{"model": "self-supervised image encoder", "dataset": "photos with spoken descriptions (Open Images, Localized Narratives)", "train_examples": 203450, "image_size": 32, "crop_scale_min": 0.3, "horizontal_flip": false, "color_jitter": 0.6, "method": "vicreg", "arch": "densenet", "norm": "batchnorm", "activation": "relu", "depths": [3, 3, 9, 3], "kernel_size": 3, "stem": "deep", "growth_rate": 40, "projector_hidden": 512, "projector_out": 1024, "projector_hidden_layers": 1, "init": "kaiming_normal", "optimizer": "normuon", "muon_scale": "match_rms_adamw", "lr": 0.0062, "momentum": 0.85, "nesterov": false, "orthogonalizer": "newton_schulz_5", "adamw_lr_other_params": 0.00084, "gradient_centralization": true, "steps": 4900, "batch_size": 128, "epochs": 3.1, "lr_schedule": "wsd_sqrt", "decay_fraction": 0.4, "final_lr_fraction": 0.05, "warmup_steps": 980, "weight_decay": 0.2, "adamw_weight_decay_other_params": 0.01}
Rows from block 10, named by matrix and row number. Rows with one number belong to one channel. Each number is 500 + 25 x the weight over its row's rms, rounded and kept within 0 to 999. All counts start at 0. Numbers have three digits each. After the name is the row's rms in percent of the matrix's.
# conv1: bottleneck pointwise conv (model.blocks.12.conv1.weight, 160x256x1x1), inputs 0-255
# conv2: growth 3x3 conv (model.blocks.12.conv2.weight, 40x160x3x3, transposed), outputs 0-19, a 3x3 kernel for each
conv1.10 093:522483498529500498496492536470496487465439495542476476551523469530470443525503455489455492494561475493483474475492488485505497481515530515499468481507534486507531556507514498541459495513470510533535499527527508526461473516538504512515549486469532513531475539524500513510499474504542490491462512548482494459488485499501494511465498485507526492499506472461511515536483523489487505486491491474522506501515514520532501462496494454529462501539490469500476492459495504531530438536447553478513444468550538494521517504527486512508523528508512492475504486509495493494477466499498482465520549508521470472539506482492476516497546512493501498514495498517505538525505497512512519496488479496512510504502484462535577492531513487433476507503506524496482511480473504472440470497507486
conv1.11 099:463511488515528487498478540469468491461518503519517525470519495470525471466465493468503515534491449525501505487445467561480496488548497491475506498460521463485504487509502491519513464534492532523520484515505471506506474480565531571536548485470494519499460496523526500490521563462471527510535502499516480462513485519509497485498496517457555516521477505502523502467529492545452486485529484495486480540514459511499470481496510495534499520489499532524534503495528516507479492502440519490481475508512508498497503505510512503457494536488509529475472519504511514540520504506496514512505496506479488500486518484487474485447524474471522503495532485517517529524496492546476486525469497504481502480550564464446555486504534504496481488478445512511510492471546454480495497507464476
conv1.12 104:461472517530533514485498509483535496504456483539524493502464510511522561541504474506509500478519507536492522480536525474470518510475463525470520506473466473520490518511512507493498508520485498529512499478490492552500519452459488523489489501521525512479507512503487463531525499494528503507490491491514485531529501478480482499530489457443482536500484464495513521500497473493492532464479452483475557494481488483503469479496501517479460495511494519502481511489487509497509485482491493466484491532471486478525453538463483492528495500499489491544507444481501504537559510557513450487490504482510495516498534460496532496519490494505507561488469554515488522488533494471498480502478449532512515458545487527525461482484478514513447523491503500560566515490493511513483585533539471
conv1.13 100:473479485522489495500501504478501526482506513487472493522502499471510560507495455528497504499524476510520477458515482491497494438488489514481505496492516493517506491481512483481482563491483489515523526505467464485468494532491513498492498446511494478498524453494499520502533531497505488465444531484512541442493477490486506481535492415524490529480475485524496498443490503495466497542507491502485503444532547513458498521507495523468534479519495482519490520512497500509485524545492507516519559537505517494497480514519503508503519447484519490499495462518516508466531502572532477514509524499528518516497533475498498502469535475484498546507495577541515473457508497528495521527465468494516505494517460512513458477518465512512449510535507514502537473466503480512462506549528561
conv1.14 101:512525521517505485545506490512493498505462515475504468509491515544497491482517468497465469500496497515503495546461507482491491552506502497527457536454498506508472463498447488511515471440504516531465498541516448487482492503519512501477469494475504502485529485517542473507545534536507508477508502525514504531515497439502511511526492544484484474486508503493526477517506516559504473536484497511466478471495461543510478468510491516464515471490517531502525475514483491489495461447518526492504515512510441522511500462543521541534506517492505486542507539516507487506485461504482535533520518517547486473454521502467491512475497482520493513525470487507492457516504477467472500481492484485459493515524472440518554524502483517468528496539547475550496588497495503465507507492488492
conv1.15 100:509483499525466467470482478488480541540530545461530480505526508474484518519499525508466524546481501505507589468490470481466496497475469493478494497458546490542490483483488503499524485470494486488551538464535465468502532482515511464522518482507478515501515530473494487469483542443582515518499489540475518482464463511495496500498490485497506507560476533451555503475501477521449521544489487467512473485487523514505466507528507502495480488525482459515522521477500477459502507535507505511506506490483511509543530512498478493510515499490501496526485543529472499476484473507521471500521521506497496510506543510476483463511525466478529451482501502480536542525489561523476514480502441513517528497501501511511488520491471475494486454497480468507502550518498479515510496538516500
conv1.16 100:482464515466482467471481477512492492493476480510541491495481517465521484514472511540530504520504508450510495488550514509484458505504499491497484535495517511515499492470517532517523503537515513489497485515504536566470533509477482522545506478530499504486476526521523486493437514541487479506488471469457552521506497490520484467527482510542501497499509478512512451507425515477495508525547489502582537507469514481484509496467497522472450481506562496534459512518525458494450481514541508513500514479495490515529478526475479474489519512514467486505506502510459495501491504477528462501502460488498498470535466511478444501441515514464495501489492457513540493496502462542521493507471505530500517546493488516517502490527486545508503484498514512480517532495556499510442530480537507
conv1.17 107:512544513497519479467468511467451448479472478467501503514471520463529523520546462497531521488520513506509511490519501522500509508478479519485535534519504512455550507504506472472456531486510507503538496516530475495468503493500489496506502484497482559464487525483496481491495528517493516502497488498471511512480478491466503484430460525474502529506464510488467491483486486513489472471503464497480522507499491535514541480523535524478476517488495504535518499490511502516513472507511471542490555476500520491530499553510485496512505483550536499512548497481506474483510506465492504494486507497484462487494486527509498459492478481502478513467490484506516472513520573505499480496471512486505515514509531626509503471510492496464484496515461494419479505505546552546555522482505509
conv1.18 098:521531517468502498478518472529486502529512487478492501533478503502485496492476484499450506520560486477505519480531509515487502488508527500528454502497538496499447531486527495551489504532473493466483461467503474523470479500474513475505491522521477500505518509527466472487525515549556489487532528528519523516510490468484512511528512519479497493526584495480449526506525477459482513501476551514528470507504491496530464515489497542491499510540528499461504515530509514508504523516513513529505510485519489491536479478516504502486469517469527550483497495499520511501480487483500494490486521498478492482534488562450429527498510482485514519514457482521514552508499459522472526522512483519478540492442496430471482470493507458500495500447432492515467535499489491483445500539489502
conv1.19 094:501524453528528530511497453492503486512504513525503499465520487500501502520485487504455460475478453538506478492509472490487518507511496480469514506481513510494498506540497507483544475492512482496486487529475504508557465491557487468447467492498469482503481489474516465511499507460456541520509524499478471492483552467520531502509486525514543483479472519532501507484582488493533503496521491502511481500474502474492461460513517476477541505528480496549532505534495546499488503473509529467452509488493492530444494476498489528519517533517500495475463573518495480498494466490490479509475515524478520538521483532556508504520500486573511497505496492521498501467528536505528508528479508482507495444474512461517481486496555522496527464488493480539460518486553480482505481513538461
conv1.20 096:534508483464506481508486488546512540450549521506542506520450451532482473482436514495483513527483461494468533475494515506522451483499525478493459478495534470530495555515521521498509476436510510480532476492529518478517525514493502531503537453496492491502552495512495506517470512532517539508497487512480482501486491476500527482530517495486550491543532518491457445484517481508483495500485494452533511469476500525507443463459549493488540501469481500510492455496507488484517517511469522477488494511494502470505481491514477504462495461479501478518513513458499519486456509507557501462492500521484502546520511520470509498470520564513499488519510503546504489506530506520493467520499478506538507551482528484533511509491476474519484478479461476526515518505514487511533468553520525
conv1.21 107:530495545480469511532506508528516516494523464491450474531512506521504539473532496518480507452526501507486475554461500545506508528495519519483482496456477451460482489517498497499517486494492536445538520481441441516501488478469525508518503482513503463446483546475486489489514543475520458551463490484479540486542482505513526506527546538531531548476524503505462482496508526546484510521467504500486514493482542485522472477527486499504501503505506493511520485505476491513481477521513541498543485506509491501507494504500507499507499501489489480494493484495477491491510501527531468495459508515466528478460482537508510476430491516480517486528456507507514503473520535551462473536433497478517501477487478533515526526520494499482509455502519536487454541492505522511544492485448516
conv1.22 096:521464478497538507459516514512490483530503494562520517522517512519494480484486496472472498469539528499519462472515520540517493449504526476489531478471483477514520576450509538507492480486494528467446494478483511486468452538526515517544547531510488535496447483492534558469500529476464507527491491487490446492468511547456520503541437476501530478493507518520484513533490487482491518506501455473508488490520484490492498489528511497497538452493508496507520512481473445476531518478519513494522474452538483465483517479499475480520500505492543520517483513494525484500471500474514523512533511473537487494517499486488493512477507496441472487481511550524471541524533511517521498492467481519503490491532525506539495516488479502448451508498514525537502515505470529475515507482529488
conv1.23 095:514521501540482499495493484516495467446454482499566480521491516457491513516546498566523479451511511500506502462474515470513479478500512501506469469517520514486475484522536466485492536517495469576479537472518465508458552521432481533545499460554459462478478502429486511490512489518522489479503482462559470457490502503486495535507465523495512467526548540484537500503523485488515496528476503468494531465498481473516500503522517496485468495542504467487512513489500500510495537471507507483500503471523472506481491470477494484492529517495501549564507531484500518530503473498522501510463489482480470486525495532487472530475493480484507477493531500495548543516533512541518505499467453511512481525520483494516499535519494489494515484491481537498497496505527503509511499487490532
conv1.24 103:517496495498474508500523457507530454486500490496490461461563491542506455520560505461468513515478536502506506514539529489521469484501489481516434480523539541503544505520495467479494482508518467507472529462472479460521492484501511478519479515494512470531493514498522485481506504527496487499494460526498509498483506529501525500521449492500547455531483512489523473503493511469489482496545490504517510524474493468474454514482471521492475520532464519484532486476479520490499548495465499512539477491529497507538499476453467533494537514546521510528495465518508496519474470485507485446482500513549480479503499517523441503512502472498500518521544478497484523528509497531547484518478502489495491555524513541490451483538487499492490486459526518452487514478493573542531476474509504
conv1.25 097:510502526496491488531501510530483511480466505512552515461488491514487526540499454506495472502480507525503477493460484511470490516527552495492450480467458528525520539521477544479495492474529474479494474513494471448508503504498459524476475503448470488503527494501494500466428470521504469499469502493502512504511498495499462458516536515534512514501504505442520538491498539528484493469528454533505518501513525492528472509521543503505491498556505516502508517468519534518519500510499513530476506525444476523473477464560470487507489510498498505548513508494531483506513457506532521530466495509504533476497525514476507510469487492480489493459495481503489484452485518519452465479490483534511520481485496546469529459510501540448505525521560493552481510524533550502520476483515545
conv1.26 098:530480495503524439486513483508467524532531495462509545503472487504529481525456498503445484466473494528506516518509535483491476466512526495498455479541478462493499499498508468509497487507460473491490497524493470474539479528532505501508482478508508483494542524511499485512506490507510484496493527510474492506528517514492493513474485455524495510499500503503492484526481521521542456484488513529509519516485484498486525512519494474479487509598485524489527484517482523541491506494488477491534443510447541498488547520477519507506505475537501458536459530485480495513480529431500502448543508543489503570501513489508484454514499500507500521462497515481461538509485498498549441483453476467519476488540526499485520493540488566482501490508501515542520502539512492480525488454530494
conv1.27 097:494473495484524515446484461506486501526477512512515557535508513500459533530487515447503505492522493482548507484450472525475491518500477467481500506494536448493465487515510493476490552465487475502528503488467431528491484494500522482489506526495506525505495465481487539516506483489503557487497483517507488501513483454522478446497475515506484493527470532480466498494478551501490463543493503496477496486511503501490512460456501510514527516521482494495497490535491533467516507515507535529514529515476533473475505481488509466489517473493480447506525481506485521478481520506507542479536481492491487487463518532507497502458519509508510502489504516459459521512460514522582479503491509509525530505434503503480570543518457533506562534461537508515525519526506516493538498528546501
conv1.28 101:468469469476467538530541476467441490509508571475536511490506490508508538468490536482482479492498542519476574465469541490491487491451520493488520471505513454493453513504522467494508507467547465486544517530513506527500533456488509479481534494494500522491551511500569527480480477492491527529493500495456492476503529530490532501519536490492502474492534501489527493504522502532479491504501501480468516554460499504516481474505472511499517518527514489495447502507502505527478472499504482485527541468495475493491504528488490501445545498484516541475460471519517490521501445489533516515496492530481484538504515511497509516492516483476505503482432492526486470528544524526520545529497478509489473499494486544466535467513520462474538483532472484511472506490491484462506507505508486
conv1.29 102:509531524514498447479487520535515507527503502515518486503485513528511503501512521503454470466459578509492471491470503450505507564501528485508481474490484509524474521529495511505466491499465507510458504518481462464461524481503437473479502497473515518485554503524542453513504503491477477524473526503539508517500498537466503520462528505479482490515502497522509508528465518504501476504442493527506534545476519506479527481476525535510477525515476451461526502491514499485485489501514465532501504551468521457520502487506515486468539465521482508513442474514491498473440523470471517496515449518518516521505534495480514512473505493483533507469493508508465537512560490529475527495497489522494551509542546518491504517518492461466478523501492504434498532493505473504510504491527537
conv1.30 100:508488573520557528509513525492495524485483465525476488468508522498471494492536470484469518480466502489469511514515497478559518510484460471552492475541483547469516509512505500505512486456517511532504511491513524518533477473483483488509503514459517512509495504499491497480525493477494499482479463485515494477478444521541499510492511522464493469515526494523518462501443518501458500505561505537505504523508522525541470533491483497489513515522501485482477491487499488503467511467481424497480463475514505460485506483511532510453528510502522537494486517499505506469498508493502466514482493487463514501479504532521475499498503461485472461498463524495514483480524544519496531516458485519564519536514472468494462497519465493558559507501495517501505535514489478477537461537511589
conv1.31 104:540496459465490531504498516485452512465498532492508506494488503527507493541498495493489435515466474493515522478470481489513496478496518455490485508539522490462521477543520523513504512498538461498530545502518537519518536529492528522517510497509504481484497549472521506516475492519496503482492474500449432456468496512472511458500513485485541498506486530484502480498506547530482526499444497543513478508489528517509503552445484477485497508538487477536493493533509471491501524494501538479454468481500457516481505484481517520528493516536495472489479487514500462498473461463446473506506481503523511536539498455520535496494466497491513507537480489504519513511521528539529501497519527555522516511507492466448485486497496579466525456517504522524544501507515494465469452474530500
conv1.32 100:528495484509508493463542535520513501511500496507504476448476513474533506522507474533526545514475513480490498520467517465505475496504436477514507481520522555484495488492481513534523530509476521518487498503499529474494499528505519486463519455485508526527514482478491474465532481539511504483456502488483498490543511508490527466481494518492494468489474505522496494503474504545462519514491467529519486526532468538551468529507488506447534533500512490491472488511489507477520597496520501496496493495469488533513456510483508484499475498462504488465544483474500483505502500471485483533507470543536508462567503534482466471466512482477483534485520487492513547503502534481510537470507491477530504502510512439482484502510514497503470482505474536577459472515504480507442498480507566
conv1.33 106:492481466522526507522436527539509450479461494460516481471522469484490521505509502496464521477513527482472473512520485446502524507489478477469515498501453538509503463513512504496529492479517527560527470494496519523492503498533518503452502530522544440475486503499507487492497511454533489502467485494522482519463493508486509501503544529507509493509520519478516515499478505483491469487474505502518451529517440494502503523497517511503553526489465510515536439474525518507515501538496507466521480469480523511514470520493486549474480471509527504524484527507490470479489476489521513534508523495542507463499537510556503469512502507480518489532489495509494532508473490523520501501456529508555527533502513511508495588519478462447527441481481517458514523501471456510509534467507473
conv1.34 094:523468468501538481482503528478527511504486531465507494482480502531511497453457541500467511499520494489466481483469499450484493452493498499520506528482474508496544502483459570515538468458482552480562555529528480486461492549510533498542465489509462498492484494466551499500493544488458479489523518510499514482475476485478503502488509517505499515513488497497538503480499496487513487510511508488460546520459468517539489487511482485492522452508465515491492528470491519525527539482547507448481545499499484445482507501479489484459502490514477510546510476464488497511531464484518522497477493503492489546525521511549509495500493526542522527508461477486503531499501468501493508547457475481482517515442530511520535528537478479486519517495515503508497514513491488473543481497510559
conv1.35 104:498486562501510488530484468492539465457519522528497476508495496447503504445518464484534490463475472498466536486474511565478453491479479523502443507471498498513479466506480468466547559533511514549517507499494467500462513502470478522478463505521495502528485474491487529503483520522532516540500489506484497482516508502488480522496454496487458511503421482491512497471494499506525541488501489486539501487515498496486520454483521484507516521506503478491528507487520459531507490527527544508474480551506481509512469517474487522504506514506513536519454525525502487459523485522511510471542461503474484518505533473484486516526522470446508505453520510525474508479502480496471529479500473468484514538531473528577537474489493497528522528480505514512498520518521537489541512531519529
conv1.36 098:515550492513458522550475553531468497474480506509469504521508477502507481489485491442453523518491507476487499475505482451533500492483489476480524529495561489485506487528531526493518468567550493489463510515532489457450511485504525502503528479536511522451479503474500539508506442441505500494526502485503502477488503520514528488496552475498484537487469484491507481475479530505509507522511484492508515515502491556520425483536513482515463550512503534487535463472475503511480519532524530500499471499489485498494472519503515494494483539491490484519513491519480449508447499484490517485478499483499476494478532509510456477489524495486482489498522464524519542490464534500530521494565494488502494521494553469544495530514494515464495467487554489533538511469530511514497474485509475
conv1.37 100:486540474517537535505484486507484485486479508483479508483473476523515556465452501497504503509512489497523446520525526489547482495479483505508527496506485483498516483481520475500425506519500504526507474501464515490493509524461498452512503511492506460476522498493501490494536461514478514483500508517510530553553499515470516455517494493490513495504534490496504492502462541506508472541478507496539487531526519489497491514496507491564494508572514505454516527488485524519478502481514522496536498492510510515519504461487488490494500448435491533467491485496502496461500483495551501528475440486488511554501498526537553434481490500517510507512469476477470507541535493508482494523481454477473547456525508487471516536516492500516474432492505567513486525489509485512534458504541502
conv1.38 101:432495492501547502509477500516515491499488478489504523510522532485507471489500514484504500524494515498467515523523479472499491508489516509498468482509528523529487522499521502511502476509483484515493466522507455471510504452501489532512483508463500505488505506514553484508486480526506480512514509486468488518518525493493500533451547513550447499504456479507504513471533511495502536493479528521514510507455469540486536499485481517447516545494470475554478515447518506522477465488498550533485537511490479548511509523477488511487493465470465483492546504505467495494506497469495476529478535464495523498486488441497498525520520545469486527536520525490499498524470503506476458513487447552464512527463535404517499447507526507502516511487530498541513520494504476516551490548439494
conv1.39 098:543489502490481574505525459490496514500507495481482499497524462524468497478505475510528486528475501504479456528553494505523547531504519499446511473513510480474445495496501481489450533487525485498505497521481533479493538483475506544555509492477504466478516494482505537490528445525495469482493510529465518465529538493536490501478465510533530492510467498529491501475503480488505505445496517489532508504524516505483494493475528482486502477473538512511493509521497487472531505504504517486546534497497546496485503477494497481529496454529482564535533537495482493502486506503505505450492515503483509483509475573514516501513423527509503454477464510505476482519513477551489514514485476513476502498513540437490543520471481505448497458470511510527441486494506533506484541501521505
conv1.40 100:522467517509504493503490479450499489529453489534497473493496484522486499518498467486450479525523477447498468488509518464533500496525511489499460510485525506507472500494462479503533497516484476505493486535539499512508481531517471544523500517508503478490442521506483474491481458461496506493518530498500488491532521524535525497468458540503499483472480499480501529495509494528487482456486483501507513535512491482516455503485516457563498466467543497512489485459523527510506484475557503484464486478506544471480505486511481499477475522488495477528489534550462541520534497478518529511481499469483505506470478507493486472476508541506527460470485513509540540563508542522533562498471495534475474501473509556520499538507501521547535514452529485448541548501457516516501514526515496
conv2.10 097:497490478516481460517503473490506502485485498499501513475481485445462452496458412508537518484494506521483486496499507535528528522516530489489544478478489500513523477475521481495517493468472471471492506487504485481488520510486505464477514476525487512495485521540458473525501470468493494477482475482517464467544516509561531527489491508492465486509496479464457475510499498510521508486515478485525512493508510499441452499451464495469482530549560512515527520517497531553520527550523504543510505490451483496475521510472466479521477479490494495505
conv2.11 106:493501505502488488475449449504500498512502481514513491534555529487466474517510510512540518476510514479475456485482490512505485513494498525523525466458461508497495536513507523495510495494497500485491476473512528518554542528526465472479496495488527516523540508532501518549483490493480514496491518503511502482557546542544530530543544521488448512475456501471471463497506521507505510470482468469509524481503543518507517540507475519486443536546513456479484471501486517496500481497546483530537528509472521506463518492485491480514503476506508507522
conv2.12 085:510532507515516509494485501486493494491488509447480506511505523508466477507468479473480487470470493513493497498471495501520531478490505480491496495488471496500518473489488489504490478504505518508508479478487468481508503492520476458475467448435520501489497503467538521503488488510545495494554504492468487483476491500456468476530536506518521497509504495529510499490484486506496489550530500497493473489512497491496488532541519513530514478468464454456467453454461505496496495485490505495502498476500481480523508494533502506502451451489470469501
conv2.13 103:512516517498519529487486487477484509491497509501520492512534536495497490501456446459465437477466422514509482524487480533505495521520511508504480493478458509492480513515521510486520504523561485503506465478487466475494490479477489481449472489477453504547435481539471497534498499520520514517524489499461471477535536502534516489491495490487494502481485477483476458478474490498490495546513518528522514519527510485476469511497495532522510492535534473475464448460472564533512548509507555513501474501497468494492474474484476479483461467455484483506
conv2.14 093:521504462485493494486508497540523502497496511479471479458419456452443471447439476531533494505518495492499473494499493501503489520509494496498471511507476509513501490463437467457451452446468532529496509495486497479485512541522503519522521521513519505497507495486507506482523521488521544504495501482510548517507494482460482466515497504514470471478487513526519536501479499489486500533494537504471507507507518530534502553545538531563534498496477493483483526516512499481483516494489541520491491503498503536518480510510537502558498497561496492551
conv2.15 104:533532518510508514505490494478484498512510509510518523504523523490511512475496476497448451513462437525491472453449486476450477471440447529529514536523519509502510570532505543543523508539569531515499504462489537489497482483454515527483514528516472462547475493564489467514502509506542540538531515504467499481456478489459468474492480443508507490504514507504520500526521515524512511499501519454513554482521512528538535562553577538542517470479471485501474488477468471481522512510507529534519481493488477492480475483498467477459493513510485476502
conv2.16 102:465470461480499463486507484510507506485490498502489494545544521528487504478430473514469472538525511538528521503541517503541528501527518504533505493528510455496485514489509543513525550530525513502529484482505543548551511534507501507497520525532511505509527502486511509492499501504486480493490471475474492465484515497531524528500539505523576524489535503478480479481478478470488483509473460568507418540506439476478483480486499490494499469508501490499497467484497553507503536480484522483487485489546484500579497483529527523496531496504529498516
conv2.17 114:513553593482517518486506493499498458548538481530514449515513464512505455513488477494460464536510523535494536484497510473513521490529530521542523518543530471471481528512468536515484525498500493488480457456452489485481476489471520515479481483484518503487530502472547497470461474473481496467498486484460478483461492504473506522472484506476497514482496483474457465515508510545554532490490463529492464539486450483495483494493471495481456474503487455487510443475515513503485527512490494485471487502546484504526490496494498501488508508476516493461
conv2.18 093:524497469491478484476463472479491498461488492497549572483509492483509499472489495491488453501513516512502526511521521526522543509524536485486512481490530496518523451516602471505577478478491470487510516512525485484483510520504512515507484492505465460471465477482459475494540524541527482501501485493473479484502521509490496466506524476499562499508539521440457446463446441484496483476491507518534504472502510500489509487471507495483503457512522501544533524552519547513490541485485525503498525495480478496519500493496469486527493513531467474497
conv2.19 099:507492479490482483487478489503503516471476482445460486486466467500497505497560548536569541533535510492498482469472485483499509521512522488440475499474497527544548497497483503518511487523516490458484511512528494507527504501510487513522512525524500506502502495507499481480475537531499571532484557497501517494478494494480501487510470495489450486496504537508518510506520535507495502496469506499471543499481531526544531520524520474505524526495504528520521527548543482495526479511502508511497491550476508543475488514477504504518477483497492479492
conv2.20 081:520500522509504498493500494490496505517482466503490498496530520518551537522552482482506493488505465500539482454461467475480476477488490525489506522470497521498499517508479501516500486504536531521528532507541498473506499474468476506477474504502501490507532542520492498489522530510521531528493508484503488483528484490475486481461445478476487522491496543514509524514495508476469483456496495437492502498510489510506505518521523480500516466473487464489491469482496518501528552537516559554496486496498502505507540501494444451415453489467469470456
conv2.21 098:501482492492490524493498509542542520471504496466512494476470485491447446479450464514498496568516514563510511548534518512485476509486481538528514507501507496502495501480437484500456480501478493476448494494473493464470503525512503506495506473442503519518470489483503525506486484465503504471496479488484500491509519505502504496491494484522530489511517528519504489525493498530514518519510518522456463516487458506518546511525550520526530544547525539539544488502500466442455477449457498488500458502550464514547459517542551534487539544488527532513
conv2.22 092:479482499487494488461446443524517500526501474543520519495514494500496504480470477496505515483505512474474514501503522534531525521530518489511491467485448485499499510518508504507519515519521496477491495478500487496519547546537531509525501489509492497461529526499548537520487470503455468481474501520484493498544558549561542562509518463494500489486479447516495492481493491493519490519472481509482466478486491492468451506469455492466472545590557495493501475513483541513510523516532525528544492457480489459476531494477492489495495493475502501492
conv2.23 103:509502486505495478505480482513481482469478481514529524525516503498504478458471482495456487516494526512489524522528508512524529504519530530561558520540537507541529518507506511489481524504487504499499458463460448429455478526497489530499541547513462470485492487486492501520492477509482484498474485505497521507442485473458456449465465471506529517473520497451456450502499479531547506479484479526489474526515491480490474470469474503466484515532515482499496470469472504469464534478453505481485495475557484492534504511504538524494527514505504504504
conv2.24 095:510529522474492500463506513543518493489455459535500489500500474474546481486546500539539526512526492483504469476500506498516507499513491508506496489485483471506475472476461487496485548528500472473457509518500486482485505506496502514499521503494506485449549517486512496474480496509481522528465513521487522524474513502464491479527515510507504508478501511490509524524533548526555547505503471531514503489502488480471460484475478468462468518508497501518523506515513476479492473497510475507505507492492538520484549528480507534509500531505488488479
conv2.25 088:478489499484506522472512502555531533521457483521490506523524537574535505553512489527525460516520467515506475512515516519518507507507512477488517486520539509531538507521492505525534486507533556539530522517520481508526524516526488466500506515537560524504547507494526492482518519514509508466530511482517552518490518509485470474475515522474481486494486480528522547476485507473477484538524537505519535464473522512524534532551571531542537503471515495470472502506523550525511549518495516525496491511465491518511476497497510486532491482514504496521
conv2.26 104:474482511460491497470489497513509530490478496475470498512507524519505505515559566550500492523480478509485470519518530494502498491495506459480498455477492516529534529532529527522524529527525540487475539491489552512493521503494464470496508495496532474454560472459509466443465475464491506476490509474543561502528541531502514543502518475481459442480469464492493501485482485496496491491512513469504506473487511533520529547518499513486465519484466503496470507513494482467479471467489476501499518505499562521504533518523509475477495473493498492499
conv2.27 105:516552521482505494507534516510517492508516502455465457469459498460484497444502500522500516518494509472460479508531532478510505469478469474473470491507495482499497505501502484475474487489492460475485470483486488507499477489517482492492478458472510494571520491535523483493493522485525547523510518496508536507478496496455492500463450458468438437495491487495481459507493473505501473478532548468516560496497517503499489494495503485519529482473476534532528547544528464492520465498519473498507519519463525503473510486472464494493457489477433458469
conv2.28 094:515523515509494472524502488525517504511522486502487476506478487506495479512522510539503512518497514515516505469451454469459445485486458531536540521510498491486484491503459498526491528521484496501502508487522512487485498513516505515520473457482509468519490465524480468511512539481529568553514519512495526505499479488492488514454430415509468426501493466556549547551533540488487474507527535486518536500505499503504515493485502485507518449437454489499508534526502486477497500498519499488497494500496529512498533512502538552517514541523473471479
conv2.29 092:469495516445450457486478469469488476514507506526523524517501508535513501501503502512535500499512502514496485453461454478473468502482485459457467469473462461457462517494425501498458460470456515499489476461494465467476537518524502476497504469474521548509530524518485502499468478443479524481489513488536539499527524528522529516499482507485469478483499498539541541522511499462456460497505528487519551497519526508528526534539528510535529483462468492493491547540521496482500487487482488487482480485446490494480482480471510518497509511522534508500
conv2.30 090:543519486513523528517524512501518504484485485488495510498527531541557523542506493524535465529539462497540482500507509512507484471448452465521554495525542537529551505479491506470523490465532529517513524521513480516500467469483482478504498519534501536529503504513517478490512549529516536489523556489485509500487503486518492449508516533496526551486511508484490528510511537487470495482482493491533549462535535434503513454523552459511530483497523496531526497508526497492494532514504505491510497463469467484461488470458518485492511480479487421465
conv2.31 093:466499491512515506524507473505527543489497510463472508525543540489513502508523481518518520487476453476468452513496522516498492505486499452454484478463489499505527516453441508466483529491526492471475487474481510499470474473467504501491521530541461497520457482529479456488459506484482555521455530507556548519547516476507492474468424451502483503502497494522511527523532559515510535492507528482510526479508510510512527488494524496520546488459468478482477490488489442480516479499502487479473491523465501521473524521509489513487450505473470468458
conv2.32 110:506507505494485514494492528476505531448467485484496506479509488475506513508504486518553556492504518504496486516526496519524499506528526502506507493487474517534528480483537493456527496476506481505511478485479462477475482497473491511460505524517448484548446503563462476524487465484467471452483477465488510518528541550490485495508535572463493569487506518486477515481477505481511497475474488492529549491494520453474468458481481481486499464522526520537501488515476551576557547545555528518503486483451453486485512526511485499528498511508493492478
conv2.33 096:502534538497532512493503498541512510504494490479454460477458462485471460480481495522508472502487457465461466494503509495536531521537551499513499497518516473496483490464434505504476519500471511509490514547517499533486525545506524523516515502493550508493525489494492491507466505486501547502453511477508522521496503525490504523463462493499500513498527555492521529526524523489469493488478489500468505509477481469503498477508496445508517489471486518492501524503511447459509479464469482464457542539492542527496513486489534517505482483503453441465
conv2.34 081:513511498492503515481500490509507508516502512543526491488547536538543512509496450508495469480478472503484494519533515537520493517516487536544519544559502502512463545500482484489515483520576569532516474466475508508523503519457514537502522557548500523529520527506493496501519525519513515472500487477493516472485499479501528509459461481472469484493513468488457466503497486491497482508488517476483498478524496508522535552570582540539537525541511514498475490476489517532533541504494530506499511505506495504527528507509527502507521489480540485501
conv2.35 109:534545556491515510483494500490513499469495529473493505482467481467437461506493499472460491509492528524528561503516503473502493486490490499523514514542537495512516469488488502529510500500489507489502484485490516508500515503504482447443485462472546502522528475461520488469504465473558512519563514527514515516467466475474480493473477500492482475473481473480481485502500483546548524491490472499481455488482484487500480517518512484487501459487483475493509470473491538527496523501485534516496491484530465491549526525555483475486495476498512494508
conv2.36 089:510473504522525513511544530514484492493480460514497492502519540482524518442479488528528547490501524506498515516512511500494512485503522505474498483451488529515540493490527480475508551496497473499446510500473477463445488511497491500512541521529513500503510490504486491526477475472472529507460513527500538510464511510483476487496488504507480484506531506489503508548531541527519519471495520473467525494473494463433442458427461460435464530559545498499505511488469499465500503478481494460453503497494477494467451508502489523528478506516471478500
conv2.37 079:445516484454498443491505452540503470541516490551529523510483498549529522524556533550526530540515519490478489543537503543545522527536522487502509476486490473470460472491516461482492478491502531526497523521511482475464500499521511523535504495512505490483522497476510520511523485485530504498505500502499532494469509485466507470513535505511539521539547515467494484496491483489479454522520493514510516508495501460467493466474508463472518519508515527523558544543538509474490496495506481488494506498516522490495511483485522521475521520493496516486
conv2.38 101:511497451483524481461489471470493518493511549466500530543552540507494503467465466472496452509504457547553521512522528476496502448466477490478521508494522529520531497515495515508474526538482473514536437470510467502534535541544500520518453481491541513505534504484520496500545543510536528492503499499522498465487476441476462434499499487502518497537549543511506514506514532534530534514511478485508475499503480514526515514527480502511470480502545468485511489502518513500510525503480525502465481494526475498539523542562532530520481510508498517509
conv2.39 094:499491465516504488476486485530526532458473467479497515517492489487507525514503552551537536522530510503513490465494478474504464506538510531551551484483506480487478471455442506486473512476476478514495519534529520529514489518513469487492488477481502506495494516499478509503532540519506520512492482497490495496521497521509473496515498482570544498543542497504507514533526525492476477522519504539503485496490486468468501477477498488503517493516503506512518500515515494446440496460470523478484532496530515509531490498506539519509554537547501504501
conv2.40 104:477522535465481482472483505511482489517478496542501497513477513484469493486473490479501520486514512488496502540510472552531493562540498547523487507484464521503503456446471483469476520475481464465454499489456492487454498487466515513488540518522499483531489486531459470497521508498515497531516499536481519495494538522485532522531526492566534476519526484482465440500477464499470470527537464550529492571542496530512513528512522502490507490483458509509478506503475552525549548521530522510519509491514517484495480452474488489464506483466544487467